config.toml
horizontal_flip = true
targets = ["class"]
depths = [2, 4, 4]
avg_pool_shortcut = false
widths = [80, 128, 240]
residual_init = "none"
adamw_lr_other_params = 0.00077
batch_size = 128
warmup_steps = 970
adamw_weight_decay_other_params = 0.05
Rows from block 6, named by matrix and row number. Rows with one number belong to one channel. Each number is 500 + 40 x the weight over the matrix's rms, rounded and kept within 0 to 999. All counts start at 0. Numbers have three digits each.
# convs0: first 3x3 conv, stride 2 (model.blocks.6.convs.0.weight, 240x128x3x3), inputs 64-79, a 3x3 kernel for each
# convs1: second 3x3 conv (model.blocks.6.convs.1.weight, 240x240x3x3, transposed), outputs 64-79, a 3x3 kernel for each
convs0.172:497472587479542548521517544427458492428459542441486515466442464483564493476490551460470510537489473458527533493479443480503549488441567450537469509538500491589475438414506485512513522488564484489501536466475459463522576509415436470503473466582486424411485467466477488514543527497513540539538460522570493492483468481413451445446503574498517542482524558477379564502443555521562420482485465486538642479554541476500506440475462475494488
convs0.173:564564471463545498470572470471514440526459503527517473454522480466534516483489492527555520467526548508566534473544528488563488481483582538498495553520430455461453459541435592547591541505534488556497484528521501523591509441414448493515517471503483497524525485490463499454496521437483476517539471505535532542495541520501586585463506480477468462496506489475540421472490528517524519556521467477498535462431463481514465485492457552432459
convs0.174:531421491482523517521489413461471513491455530537494539486569510488584535484563589434494429478490425450460477556516462539496495511569444533517495574490506523515496536542436505574461578499450530450462459495542569498476602528511488463424549525560474492528487486534499508500535431500472439509423441477557571523428513522459456501544500448592445555491510553485480498480512510443488541479498476491561539486552530558541493496521459518478447
convs0.175:487450533469514508448496528574489536471486502396413497481475499451463514472512521494508510477514468477543531481518435521557562477495532493566512535487596552455520544482487454510498523475492448488536534463451563481501465548514428500507501540564534464495506515461499507491530548482509521471489449518549530516467468457457475465509525561470482540471438471483448518453513490503457481511510461421485571484446578492488517456523543440456485
convs0.176:504540455480502509503481464483478505528458484440465543563517482480537527458460544444514512491456548518470519555528529602498539511568468508516444481567522569436493455519453502549484514446440501532499488578512522465558480492521519526592424557510507521515547558537509514516488467445539478445522400436509509538518511500580526505490490457449497555582527498511438482404420481514497449508499526413525552495499472487533497447571470529457480
convs0.177:475509524541526519542509498506528575536575534490522498490482512437473481553509505465543411518484522553522498500474597486478518462518519522493514533513484527575512453475449470533435471490472462505426447535560520504516602523565414571533444503502502504436392494473555520499449520484432468533493522501507552548551554583559519499535534517555480540490527485512500494449506468512485494485488511504445492435499522527534540557468453436524438
convs0.178:548500527434496451540528441496449471503536483475504541498558538536459542504516492512503620446512521493487494535521543484525541539447451569480494461573552504466509501436486515506486495489546442470552472502519504484521503529534527550486567533522493558531539460513549580488509518537533478496473492487471482501401458463506504455513567612542530509538576502506447503437474497544497367498459553444500531424460517570481499499538494494500465
convs0.179:507452467500536510536462611531590443520487510472511636497559535505494596439493504473561540546487487566540439549515516485477487464417489456521482517464459479490420429453449488472421491471472525546475519558495499502468444476558479460545482516549524562545540591534508519518573547566519525521501499488500419434570510481586558478427459501472504494522578488495411459501461453457488526498469495514542483480500496497546505530507539500517515
convs0.180:539507367483440420511467452578564491545493493486515484451500489481485489437403528496484489530540400444531507487471518514468481490461489448457514455538557513494475525505475463505474452485492463513452495475451500475430521448497465502481530486494512515480468429487401521550540534568475522450478555477519476500496539458494427520504494520493522462494515491514521450473555520474510521522442485496547449521413437466485501485588556534547506
convs0.181:424473459431471582560418601452485449484524561477511511491497538509547493504530486487421507478479526560440519468457408479461507625447481502440517558539479524642543519539538515477418427486522424524471560470489480483520481434508508483453511538562524515441513515530471490556493486468460606454514500485490461532466525481534443473443544507541526585559504440502595465558544578528400494563630502543539520555546458474466525467440463504509479
convs0.182:456498488447516440511438548506501521601513517524502547508465476469480503437555500483461530442477455443483512534537508510559527508505529446456482517435522495445541550510575557498481480505428456452420509480474468526496522512509509490516505523589522539491506458526478511489541557499537501551535558492473477462499523449515539491434516490433529433532493560549451504502470555492592446601495512528525554499563538472522442534479455537470524
convs0.183:521447525497480420461465501443505514495533513453452514497499449540476464555458500449526520480420444464418503524434470494450496526536605448447495456482578511507492447499494532564528510534567530467465436502502466479439479411462494443414458462499507393479513515411469523557485484520529560561508514534457477478461499586539473539471468529509500436499501492465548548495670515499525505544514535554579455498518465473474520489471523470478510
convs0.184:502472523482486493539493436480541428441490501456484537453496495515410461546468485493550488481536456513447461481540544506524510444499508515473501529472516494447457524543516542444448536496470505524415552505485552636489485509487530488551566498508473581494548473440429453494487493445552483504488490534477507512590431462517575475487499538469469471465526522451424529564602573543490474475554493510473517522488521460452542480596566517570531
convs0.185:467471498526492383481475462504521484456461453483465479547431400515516417488495451491470437564490467473436475535552541496550534507473509500439468526461460510504466478532560449458489583464459478559450470470495468464516506466437494484458472453477510554523485481522579500495542508585472508551478479504490502488493509485502462501486478516523486478460462451561482607464533513477488523518496519480489510494434513471449417475505461496507529
convs0.186:490468449533444500500520489521506509495496520511431523468500496490485470523438451514564524529534499499515463503504496470502530449440466461482467539443452522449542550505522525501537491476481482435439541494528568524490549418499557520484500432500391473489460454486491518486504585474519551497428525508577499536543452467486466466453486421476479508502570509475517455543490456577535539513435509515495505458542481493520515482505487572480472
convs0.187:522510505471529511528507495432524496532499540470506586586561449519594492496521516497473454502539520528522486536510505486504549508530484458460429612551497570536583530530510525478518481406502511465462467430494509520500469475471451448518534502481521480512515438498519495475544470462492525541512460488482557547476557544477488532654509407601552487560491524470443469395513500473442456486441483558528505507519476493507521513512476448487528
convs0.188:454494559467483472464421479515517514527554511494564490518505479462449465457414447530487499501496440473500471450479529470457534455553552422504516564476454556570447453518517456537445507477494490500482504471444460458446474506422465475467560422491526491560429439516446513476505574521587524473584571510491470484486505485531540549461499505501478480515482480500491538481511593555562484569611586570594610542522514497479523529620552532536534
convs0.189:547555566511515582485492485523543437518464478449496437483525520456520446467514506455443506493491494509509458529478499589486476579564520473514550471564490425554505448502504531498464447481479448505498497535488476537514474459455531476491503478536555497516513490546509522483516546518539455518581536490578439539509484479511501466465442432484522402446490475587598492531468555524538495538480431498486493412456443562554539510468472494466465
convs0.190:476456513484482506450516558553599479474447454476455469525479487491456492481471469498488483492486466459464481501512467456506482514464482468469524482510466492521570483493526480566508506534542480534533450475553528467522488450481490489476468459428510510448477498578442538616508525473540538473561499490434428524532493490566520453439494472443475449560451470501514562462512539460492571581521466503533501511515456522508546522542513518492530
convs0.191:542453460563462457505499482503525546530522481539495441477552487495563548489546492505497485467492460440461455524512495507546447466495506510451450457478518473466478549457465442480556487469484507459502505545484446533532460564504514547506530451565580466524503547430460492537549487565536557574485575502395495497521473457528553548540419524565506409474531527547481512551563501454460468494540526496531523502544547539508510466463521572544440
convs0.192:509480497509479500476495500483508512450509490492458459535502508506492471475499503492462491473439524511509486543494475425512437473524491489534498430510556514486554525537433542526521453543581496527440547543510525520473516506490543526512513507508523512416458476503512509520486591528539432496528548508495491488510407448495555444489447544453519494501518505521523516543469549492448469490507468487461555480517527498525501571474442513487555
convs0.193:424452475508450522559487504442473482498436454546533471494557528530456515448491496546510467500471516467521445423529489492456423492485464425463486556417433556467505484524498524483472533529513443485472471464526544497464520413437476491525471475437468434525522459409511503435472472510459423514442495478440457503583454518529498524546420446547522415541587512494487483444476531529526425586506413528529512501502435523508494552467512536492493
convs0.194:592553526547562557387484457458490448505472504560488458515509469577524505528540518477534551503464481438489543469486476536514513559521485551466462514587469530498464494514382506577473452482526487494496467482510552575511494417400498500520527535502566555485511492531542414515480528488474522546508366437532481452444497513424512521542564438509570541512510603487481475474540549497548421496482446522509509519438450479592466473492540448488513
convs0.195:460501516486535561535630506511532414582557500543569472464530529488564574476496505472480590451571534521509619450484465467494543493502535435499510478565496488545600405494462508485550541473541449485433497453515503510526504526481450532469455477539464516426484519468482517513469473519513540484492455525485467481533456448469538490428448540512559604561526572456481494509439449505554468503530499528578482446567507530486521455498503539450501
convs0.196:478528507538524477515515503505546487517464482449492487477587495469470510490426504449500508487540484469557520490497506549467518453510535477510461522445550492490555528467535584512518482462474444535499502492509488461457520464513440482582462509588459526493489469525514513501456474522503499480504502562544531484578554538560500490531521513507464612515478530598528514540527523522602430467494456492483474514514478498495597500557568461527444
convs0.197:523574528487553507492512494462512486499450479477533481503471509496520521466524471517445538526594500539510478492447533540450486485465561510506499497453516486533440531514528565575532496567491515480505483563497540556525494492486509489511504507536478528439557557556525560530475482519499546580484490572485513506512505480527457487511505484452501476493443517468526508546516498526454508453483442508477570489477552493523560472488495540524496
convs0.198:512428462450502419470537520474461473529553557537510438479508480473494490425518529479459536448495540426493512523477561505450532543532487509458496526512466521495487523534545534549592581491484468491479492514438498544476521520525458489512517484448465541492458469496506521485533558497517521444404452427489529512562499477496470525569504480469503517488494542541469506477481509475418504505548497491520513460473502551489506574527521648549507
convs0.199:483505531492542508446532455462534493494474452499459458520538440486463432482433477491520522561505394501534445480488597504508510529532622505627496509558524466491553550470472496512501500490493491589519514549507519469536453468463498445470526465503450450530535485552514482560526488452510451510489503498473500576565499478513485509452530532479503498449446456579550501481522515463505551486515526543498590470475453523474469508530515556513450
convs0.200:500547441491509520504473443520514489476474481484527491487487526469447534506553438545474495509471483517489491486450471537440443506554465515465468442482430496506538548479500488518530503492422502473476477473530500472546483525427524516529521474498484519473498520536503555514527476456483459507540577544539519474438414467471539448468502513433432498482465481448627516608519533620583536508536487563501546537473485537499523522469482474551438
convs0.201:435580518488497505631500497512523433491508502543501431479520481556498558566510487479475514488452463609533534527564438496530545553511564547460531497487499499488467465488504508548539494470521517504484571418527519525566457538485498474503527489525488541453463448541576485479468416496535571529491470469442487492462463427509415525506501499544563510591547550499530475472589522467409555570458450524553467529444479537493499466490542538467509
convs0.202:423449427445442538551441521521461539515488449444482532514509545488514511470524503571573486560507506475480514505516536481460477435495490479459540562427441514438523537499499510456452516488462441507484476444455458455530518504456489454463509482447508459529452460424404369440515537447462494471431494485494498535476495506461491453549446486567533512506504475441453533473451428507520486514478451556506486497493488578552463580520487501510483
convs0.203:496513489480513511515482464480546490561533549550607529486442524533497547473581469483474591455471520507459500458547574527538528537483514496471512552498474491549558505444487523491551506462483544498472505566523452517443518527558514546549430513521472495540546536560624468487451416552561510592454546558470490498498528459508422521448498569547537527479487474511410490466433453486509447449455562475543587431466483468427396507469478453501515
convs0.204:448488486491475437466552517519510544485519552572570572524484461544478521509607516507439560502414424489501456477508495523483452506480568397477528463419482483485487485500476561551472592475506436493486493482466456500490531473478484473479551565491515517522455492549451506482470500503481482428462582482469495519505535494483519580412495511493510563575492591516449546509448542549568501514487496553513520531566566431441516494515424509522489
convs0.205:482515519512454446476505434523506522519562519541571469469519461477483493508467447570562492499542546518472494513472527498448496435500550454507516510467479435466479443447437524497464519507487489463426464469555544498518511538449492554451511450488581402460534482404477500476444456449497451500480526520446469463576504492509424523504511485479459461454502464457503452485508474537574597566532552495505491416444455498483492493481448432454510
convs0.206:492546513491513519464541449448542531537422525447504523496464518520487471525492505474477476475463538438472533495489445519456407531549483574418511461495468547508525523512505542528501555527478519541471475526553579521501479464489489547542548546478517447417505524475538554505481441461419439499496480506535525563504468486495487483501479526443435516491481455476595493547510568536584500461524481506510531498464413489514558523479439495500430
convs0.207:472544492521498490530459466426455540506422511479535493503474409519530491497550503436507499477543570487546587503556571479507557508451483490495563488491511458526530491431510453477498510431536520602521489513529416546572472515430534554555564524554501536456523506548500422487558545487529451498501498505468510470463545441528481468469498504483558507427545517528478541412431552499474411456463564516591580468429507425455516552487532547461433
convs0.208:458498578520486509436487448427533523436482475479468444480437534547475453470547488488542493530570460561523535484474570546465479479529530453510469497489397475475465534518485536523492470519446506539501478508504432513467531487480416465412463482529524463445425489481520503501479470462480528458468555540461414489483469485515542534520526506499481462449512539493563497557499537496615528499470504501512467536547434472496506553532526505497501
convs0.209:550509467477480467484448491450439522377501490471481461461474522509426496498485441516434474572484510473491542452477495454470491511472507453505570550439484476571481588473490521502501454493520468534510404459560505469553462463461454522404467484515543559415481485530483482455564508540448504426478522486488399554459466505414494573463465599490455499449453488502563486594555549477569482455527503507509509415417465451499472530537520609466569
convs0.210:505495447488506512456459528439514554479455591546544551465520468525507499489469501571541511496532492525514487439515499473540476478509515528456450498464492520528499487465510559532556516563606474471448461449504540483441519503501508471464466448453508549497426459513494504527520466483445471508476460551473509501521466492483511507473442491538501536515505554480540466516460463497520489605543573552576580543463451484529508408437499462452469
convs0.211:558437486481451477533517509524509437499485475496458471490498473546487484471558506451478565542477470504608510522500524539504556487500532428497570556499492487501505477516409486522461456552509475535508496464535469442526548428468462520482521550504375555461516526483486604570457496459516472520537494474511450451449463464539470475550461526539493458495517520516523492544497603515542497496495452506511453464461492446492507474503526547499518
convs0.212:437439462467539520559608586476441481532520511545563583507531595472497553453423553516495467494541513555494467500507555472468493435420456476468438509444465561541457434497554493481474495500432443440487429411488518432460501522537431508555451446492506487515475534495512441467549553535553549550511493534492510466473492465533550501499503493542547472549567486489520528503503452463473540458500493541543468528560552579500526565536517561553531
convs0.213:440494494506467449491485515551475473526466513483555567510510480487520529484490534491500510485538469605593508501471497458482466494465486491475448438519523573504519436524498542560502598532458483472485472500512500550509458525537540557490468479482527502481432550453513496433445441495433454443562487451518537500448477449531496496496508516482528488570449534472446455524445461514441520577503476536510485438517515519508503473502606522528510
convs0.214:510517477475470515569466462508477512460489454515447517490501440560514464477516520428504552483496467535466424515486474596440491539500486446467487505521478480544509477441482519436528466459479528538499465474464505501473534490516542552540485525506557523484452509541449454593452514459506525410522440515503471507534486532431507442505485522463464544521432473515496524512478482481548470493452496481519515463524507505457531505530591493466464
convs0.215:495513505519512521527510484494489521547469542494470494514515498571499487606486412568537543555471557595573534489507522476456530450474496460456565451597534536547520464465512483460482485463487474539490480488459494464526517569476501484541518481452526465562553460478485524571567529509479553526500501515484576501548606538473495517507443507600542459526503480444478459488456375408402494547500516501520546521449540545528490574416439461433531
convs0.216:463464516510505487520485533492453423534481457513496510479541475560496478521431532481527555483517457504456505518501476524454511507499523414474540458475565512506499512501459521452446577477497399541491490493499476477499445502528561522508485528509502528457517470506417465515468483430519493464535567440481465429526525461498502536511471495486472522541486536490441507513561444463464519481517499484595628474567498518511489457559512506470517
convs0.217:531475496533513452489481436532539494509535533481521542518490523462449518493497453456466530409505557453417552491536478460494518467531468532453536501505506465486523541518428458457499550462508456506497519484495518533562497487496502488482483437498472524519486495559488411538496516513533515475493508488431457478473456504493517506481514595550481492516515504490509492509496539540497548471439480498524499527545476514477479486532495476493487
convs0.218:552563506557541465523522480552466545585473515477529585469573491524556493543502518464592488482534513482540533570552520484565463493503544412519526564535527559498563505542490496541530545530550450435503480488428558424462448454458442492513610525516449481535488522555521574531472506443437518460521478492526477478555504520594531486488514526491510545533480443526569538484462520560539486488447533520497566509423512486474510445490463499470453
convs1.172:447550402489528409513469513465517478498496535479521545521487532503572517515434525524503495529486451489517473507547446453551436550579446484560500474433499479540408536473545518466506506470543473461432520514540458562526469490484445527451463474463439427559459540450504525529419406565472493548475532483595469450499513474501553432444534479506495494472496526448505487522492461505495465514568482620507517613524468476501570478526491489508528
convs1.173:468480532548526429556454480475478518524520471514475483500575486464485455487501445483484520505499485487489504533452514534508489482471438531561556458497470478480507517474514446525456473515429488520486527505475439470508553470495515565455497522531556531537517538520506554487525466501463478509491474490541441511560485480502519448495461503462483527513511481442542539525510521436501513503540494461523498510455480445494484477557504500486446
convs1.174:551528513470543533533546442452454483480544510536451506509457521474478494506472455516555430453491475468497433495517538497525491502503475443541514528508536561507535463491581417497518505474399597560522509481542514512424564433466543499463523571453449464492527469455485422494488470445447473496473504499504500543512461557421525495547470573398545448536573470444505516529464507547454500435516492502499507465508424554465472523518473505481479
convs1.175:554497479451524502484478558472441529450504498499545477448491543489512539477595478533459552504500449508467442529515470532483516516575509513498493433510523571526439405466514466492493506450575526462478519502573495503507526455477427487506524472466533472491489503507536514461509459511384476537483568533529472510499423471455493476559552552414496516488440516495534418517480490441451473462585453571497488501438511478433536533454505498447448
convs1.176:538508484478508447468532449580471500487476446550515452520509528439518499480497519505498531465495487469405528528492437469480489423421511564519526452436471561613560488425523512485490491484513471596544476467532512462560514450485546524484531445443487531493436568491537533505468600485532462566526484520486518478507532466549536503541506489520629499524590563453462546519540468453547489531490420424476497496535492531493521480426364483530438
convs1.177:521571510437552490453529551516523455445532512469446457509427483490495467499464468537520548471481548471434532490496471474511503473482473423405436498463506545524556501467543479482471508531487418432508569529509478589490450483499477424481443477553588493461588494541512432528440462558441526495554505516478424545507507526478485511464579580593509494457458422495482525462414450489557490515489565553457480570490494487507493530507546466474461
convs1.178:489431401500495471500425492532472591468539463560476492461476473511516405452596465524525528550457550519427461534557449517505490510492547545541571445493471503538469564499545507456498538488490370506425555490526506557606482538457486500505528502501547564635479503548410481432474467460431487504510558543511515474508442448544488451503447569477485498520440415491455490468517497525567547460538472507498519618558480490493582493462531488563598
convs1.179:460542524499431510498485417522467461527427568447477524504546608539459467534529479490532540483562561486505561528506454489491550445485495483517534519462431534495537445508477514542521431513514529483463467470547472488461518438518515495447503492493452499491507477497564492507538513472555526583480423484468524535520521487534416505437542574517527466557550480516481550519524505438478437472511528469499547526502613485496471524463437459477512
convs1.180:524517477489493512443505458528523489501481564470510520421491461566480536624465481541481503501480479470472543476543447567491508513532482528477522488485443477492486430521480547437511450497437518519514483503493452445484480521513438465502534495567524542445490511566491517446471487477536490484506499455524524461543491441576486539491530485501504489543516464501558561481502519564493533469514490485554517504439547449598554499493457547519569
convs1.181:545557469440526413459492451549516541461496500538468553498529478525424468519516504470505464502489514482548498516505462446502485475535533527554554524469500476392401459601493515457394575454484516510507457522466470484505502514507492488402450453447501507507438494485490560535507431517451480575508500442448508581484565547532478518454497472479448491450501451456464469492490479467490495507444511559488451561493520455508546559577466513493462
convs1.182:503496483477515552459574534502473550587513417462400487474515508474525503478523476565529441510490516512520406495532576587536573515517504496565468478551539495493547586582531454475527465435461594494455508523590432495435446450560569492598549513499558437523622472461596417529530538545536444507427514483447568439514493447538457475537520476526520385475490523498424495482498532498509492515472492487545515463469520502429493519418449595506518
convs1.183:458518452491471497457504416467410495478465521529533530493523492474516463501523435416494548463462528503489523476512510479511541558483504556546498553466488396478508471490454485494450526483563497578438488499431512511516520534469488502504487542470479571510431488555492498446520504509527512490559556498511546476525473531541477520492425501434563522492524498579541538517556483446476461522504507481507474492539516478465525529531472522478490
convs1.184:529478508535521533559534571521546544431522508511484464518526493507473566526480519495506435488537508559538396523474522458523423504484481529506505502494464484475469523458463534460466445489511538533518541502534447496395548498504516541446483513534611493470461484504494532534496454479507478434501514549481497537497508459506550459527479500482519535485445426496469461528524517523484443558513531485449524534496445502531534454436490514476393
convs1.185:457535429486449468480523486573540553485508477547434443469461551440503491484552546522522497488480516528470536488472508533491521470430579525489476523495455550569517558540447454515372451438614557518524470451488510483498414359580449563529427480537440540507493494460557526477595492568523512430374510485551565503495416523498479466420476439602521486479625513477416495511512414492557452453528450426507569434554498467482524484505473473479501
convs1.186:501476479473560509462448533423504509507518508449578549471461467554486508546487494538544470481549482511490460442474468517502532488543475491447479464477483474469426514466504519488474469500463461494460456493423473470459496521539450507521527541466469537524518503460464463451470589503574484446531498527500464452445503469478513497529539577474526427452511515460458458536511512512513548456522603548475598527447503517514516597515509471516492
convs1.187:465527521495494468523467455517501455466542474512526461487465511457489510528504482517531505465429505431538540532477452473479605485473532508490572487537460530521444473425495557550533616495434482529552423513530492519502500542510490496501517465425510461409545530470496530497596496468415461577563587465521473518494455552458491519504511520462502493526487437484510476542465476470453512518494475497549479521482442489527447461492497571498443
convs1.188:535482508475526524476525500519545528511488506509457498430525611531449487492563474450551575505518539471529513452498521508553558513504431472464513537479480528513487511563466586573408481472461511465497535517520488461412467494461494496470575494577504442494507469452522480507460418451529516519496522496414573526464498435488481501414440501435427462558489496513564510500504490500493535493480572470464448487497573468507504522523356542520581
convs1.189:547482475484511521505533457472498526526490475542530410452419502487549483529533585567486500484442505495491589508490498501511485453507454487486554466528489532588488454509465473521506538528474487557491500542469548495553518558540495478536496550515451457520472459483599512499442509470470459495519511543487527502520481480487499528520616393455480469479527473537547495524511471494500464509513486537415523489461494507500544569530492463458528
convs1.190:506497493455454503538559437452486469517468473451539568433529500486429484543504456377402593454525457554449550496511472510461522528477427508489461499518477559496580479511473530524514549583502517474566431446466547488511554437437564501453493520506522472399467483531507536485510509466466497542570468517520533468490503488501481496519522515457519553537501500533544509528479562431523541422489463497549422493490530491447500474507480476485495
convs1.191:503441604545510508570478484506483486525502545511491465461470538488530480514531542567497476447503543519475537551548507459552523479465474501501503522527479508507598525493503503470578447495492551541472479487530455465492468427488522438486462442464607532475526487475451437545535505561533481498506490454454477519487506450533486474509540508524538549457450521466413424527541514464529523495481507490491510486489456436485553471487488492479448
convs1.192:539490550484495561487516507511532512485558515481509495443476451506514545544510515504461458518519430587556433610499454511519492499500527490491472517524537460463492583525518540481559427435495551465467487508490432472510618551453527531565492522452527481554532519484504428419541528489393453561474507531492470385560506505526505490561474547599527442438464453574583510468473495508481491587483533541559526476516501518450545510564498501501495
convs1.193:514538500458483517447536458485430527487518495463489525508524483511538500473443433522490466504479505494467441497441540515474527486478491537528486452479507519495537547491513522506484500542513449504490456526429542510424541583503554469509504461485452561492571567522483442500537538527580507473473481497497498498504473466481484420530504488436531472544538475464481493490521516502456499438503507520469448463531447496431436463518533487474524
convs1.194:509463476525492476482524483480487433479537422556503447489441489484505520540467470498457536504451497489437532489474456520525500464531477468482500496486559572565540541502545553515486543465491487531612515471499468506457558528499592508483465556458526536494511550407511530439546527530476474461556548480421533515496507489523489473548500475485498519512490509485505542467428485482493520508533484478453462493498455524509412488465441508469456
convs1.195:448497453528516498544478507512522442505506475530492539564511423461512518487436542542515491553478535563511497517530528456540554526533522515511550484464522462566400541446526532502434490550498559480427552536489466529534531528465520499478511453441450532559555530447471479548480507527514462571552476551422487530562459464595592475470491464543460444471551485546544486529492515453528559541498523565492467604464494460456525481537580510485480
convs1.196:549496451542515446515472475469577450503544528501515528568423569444538497510493500490442492462535511515561535501477503502566466456518525585433488506532467499532453518560525512546538472578485444487504487438474488473551487524506536536559470491477486518443501495455497498502472495447502514522436457527477473497517471426547559511516505576478461499501407533436490511498529507466483460450539641479471534509495518452503532516546516519461444
convs1.197:465449536507510462559494444537476442442492488440517529545508535527522522524504564545521477498535504487527538473512544492492514461514473459550483481516464583454471481536491497480540466441411524521482563513479474543525556479482488481508510460466538478568406490526500487522598489560489456510470599531616476470483453509417511484452487497503557450463496514519501490541528513512525556565528577485515564533503553478508469462473511507490491
convs1.198:508529466417594490509511475487540481469465528519523525522557537484503489549505493511551477480497492467583516491474507451475452508532491511504498502504454492501486463509451539488441493583435500473531512477526477550445487482507506495537493444551561468450545500403516524517499468501493478533511474485553512459510479546508515501434496492433491456546552551482526504494488511540467464430462532493521529461511522468495480539447469525400486
convs1.199:456463521558484492523499413524487472487474442492509437467496534471500542522486442509377562493515536488523512516462520489504473495458441529532538476455538516498534457540489608482394519497513493558512423451581483442528473554492534482482490470531530511510494521523541613469495425527430531467448525528452538516483471470455534510485525493386466535526488486526550513486495479451506515474502504443486484479504437478457477474535540517468481
convs1.200:547561497504457484529439568555503479506478544532480535504437571531530520456465421517478417597535458493591533496516511510482398456490511408502484475522513526468493535536489578535448497484407513498550486448412507472499540505456507479436531430452565519515479504499522452446489480510496421499440470503468528531465499529493507472437488588435472450521496385442558456505486419591515542562445511529475462473541502476522529588499422536515441
convs1.201:419496520485496513559456471476466529480508554511481495406508428486474492539481456479514559557529510530433527490504468489532506515524532500508462480474528511495496439495544470524480547541438503485493490518516479479541504510511505501460464496541566550538533537505519506457569509499537511456531514485493429545525479463444549543484423442527505457547453505504556493423486490512496488529508549482513514489525493473498551489497515507484458
convs1.202:548541496469469479544497487462527583494482523442459492512503496476511510466483474460520531498498553475493486460518460542538536510431562544519518541498479499508568473426488484507478557459501485539453533523533467464465471558471528472562477549482462539497566527531507492448522500510498532504490448432573514522470471441496492457434483372487560474525548497509480449526524500489457499477427443477467468494478458551456461477529476417430564
convs1.203:479499479515484506557463435536477590480554449404485510420430521517555501509542542478536538488510562464496583513565505484505531496498453486506542573532475545529535485516474516514622481517561413491491534527474551577573413485512538569509486435502492462570510483577448472475500461466561450504438506545524497473508428463459471409555542489506440538420573533493423435511483464530542514504480508501472511497448515411530499484465576491516509
convs1.204:497493474504531537461512533555548509603528425471500507554524468441474486532568514511527512540506443430504441516506548568553551513495507516505519519530532490484507572542571450516435437473507577467460460513500411438408531491458555475558475586500480439499531508431501461521508468433562484489473474496466442553541407492518517397562523458495438441509589504529416538511504529524465503470539505487509524466499566489500508532437426580540585
convs1.205:494531485458519486512465482515439496575449432498465474472494508430532518487489537533487498554552521457516478516481564534491529480496485505532523492504487471499503544487487481584480430534470504407531489533493471548485482461507519537595471490472475568492538526534490458483466548521474476470485445442481532522472489530483519487471492466528525470543511445463534533479541477478428481450467480519536583484524502481434444596553487519470581
convs1.206:506486505514500441501467504530487491526476524446504556433479571516503463506488419554538419517539427483595531494537468498465516418534500481531471463462543418452460526568500561481429504353440476564533455509441506442497596488464502476495504483458548553499495520557422523474533474587454458467443541535531444493482574538447519487406523516429454419498476513504513432480490460537510591469493545513483484482520485493503508581508412482501502
convs1.207:494499498595562483558497462552494509548533447443494466504528493459497479503456451508446494543524442527418512542587474498508459496482479443463504446467487490568554509500513507478510487475482494462523588506511503509544426502515523504511475464499473475456458526517471471477461461514501489513530495483505508459529480507549544383511484531505492453562535497494497490456523496409551447483521458498566501490475488478457528487498461438462507
convs1.208:481539555488506466511527577455467489506514535465506490571448503472485477530449441488518487570563485521464489520520515489527492491491487532440471397518536449486515450512506497509491372518466546469404398490499549464450506460440529462480456551500528544494552499417494489503535514541490492465546466511490467520455498512517432494454569561494508576474454471495501465528511528423543524530501490510460508504551452503444469582492382586459465
convs1.209:512557442491527383454427482490508440484485485507493626477438481465476462557443492551459492527521439482534490481534439513493555517563497561558463435546540447536507479563557475503431475479456571476567483489481479520478436479550532508504514518487474461565512541464583472475468492495447539483492443443555493474518470521521536504452484580593465504482509429474534511517547520505539540497482485497537457439529442455541481566544477558531458
convs1.210:511480467421509479495532571482498523462464496577569519523542508471480505421514397490516477563499458490502495480513466545453550504520508457477460544405487484475459498525483477542441542494498451491478551521477524485558529431471547504447521430417576487491430486507430509446555514526506495535455529508485476522500505559459449502430471526489496532437594536552498476505484494442550515416516553539484560482569515460479478546530480433505518
convs1.211:478534431554464442461468448516499523480475525498524512477471417595570538484488548470509539525515467591496508573525464547516458572479466517518524464475464502431457541500448478527506436470475527548463491509529489529518566495490534513452496498458456561532457500509463481513429529496427494505454470506505468466486468462543494545435452467510447514492503419497552487502557540507498443516503524505437561496454530561536507464532534495485491
convs1.212:497509566534504479528558525482467500495428564492461489521539534530513525524527491443544532386557566444534567507490500459486466455506512444480414543486482478436463446477428426435523471587479540506418534533521460495462453457407517491487480452506608469417536558549501427521457456548519503479495503377487443503543461484450451457462486502468494571492473537481501629577513491497519492502452569455502515539489471419504448535481570495466460
convs1.213:554619496499527525512562497418471568459525500463513530446528526562457498489477475540495528464559523549495522534462504524531458521490400490519500539523471519476504464440494546470565504529446525531556558508450581506507542484438600477502516489461503497424506534548517491533466453471421532506540528519507508520477545567484547468484536521401501551481495496551510586485548518492476494422423468512473505484445477530470419512533609491545483
convs1.214:452543503422464478481496515482502482447469512527555537507474555500463499524480501490490499513524524525512456547533487446451515521537424518484436538464526469472517419556527429447547498465430485478534541507489527507530542535456497452526541527466525518449507545466479614514508514506478492467476530566523476544484537526500480472533629548505522501508482438483519541481532495471528454542498506544504496518523513454557562456430464534532437
convs1.215:464469537486455539513552596547505446507491521484423492459501504455505530457483481564581543513592503469535577512497499472544560507543520452500476483518493477510501459490469498472551539533528540455433544568488487525528554492471553509492492495484548547508480522572590440527521509451488540503526515489508468538527553452562517441506571508617536462455524540472540564570462505529502478527570496438549513534584471446466502494490487442494493
convs1.216:520420456504534534486497475557556526492497515496456420500507556520475485522527461497498456514539558472519496466507561531490469469500476567484515474496587518557462565575472572496431496503583494544534566513511538472502425515548504524566468513573469509474533465476505524526492487537484530467491517534534444482469505512483488477480506469440470507560469465437555463498500506531549552519511573484437510474472486502521509465469456455555524
convs1.217:521451479515479534518465494562451514516559441449483469482500465511513530540498465503421452532509514522496489525502536459474473458496448528517462508523508505544470569470525559545486430482504495533471442490538501475544442410517550470480491543551487507474446536482477604541499498545521494524520497471535438460465474506468530526546544497459532552488464509439584514543471543540554522522480477448476449471505509457419518493503437494600568
convs1.218:448450576506487491527485551456535483446442563534484559573536489441508473446500405467522537508485461422514579503496535458492464539481485469531424540459503415469528469510492573440458453528497494466494534516499530567456580491461531526389487480510488495499552509508435487514514526541471509458547566544434520559515560499458432454483489518471505498410476520512498557536470549471504514517568518507439504579475531515507517507484575479471485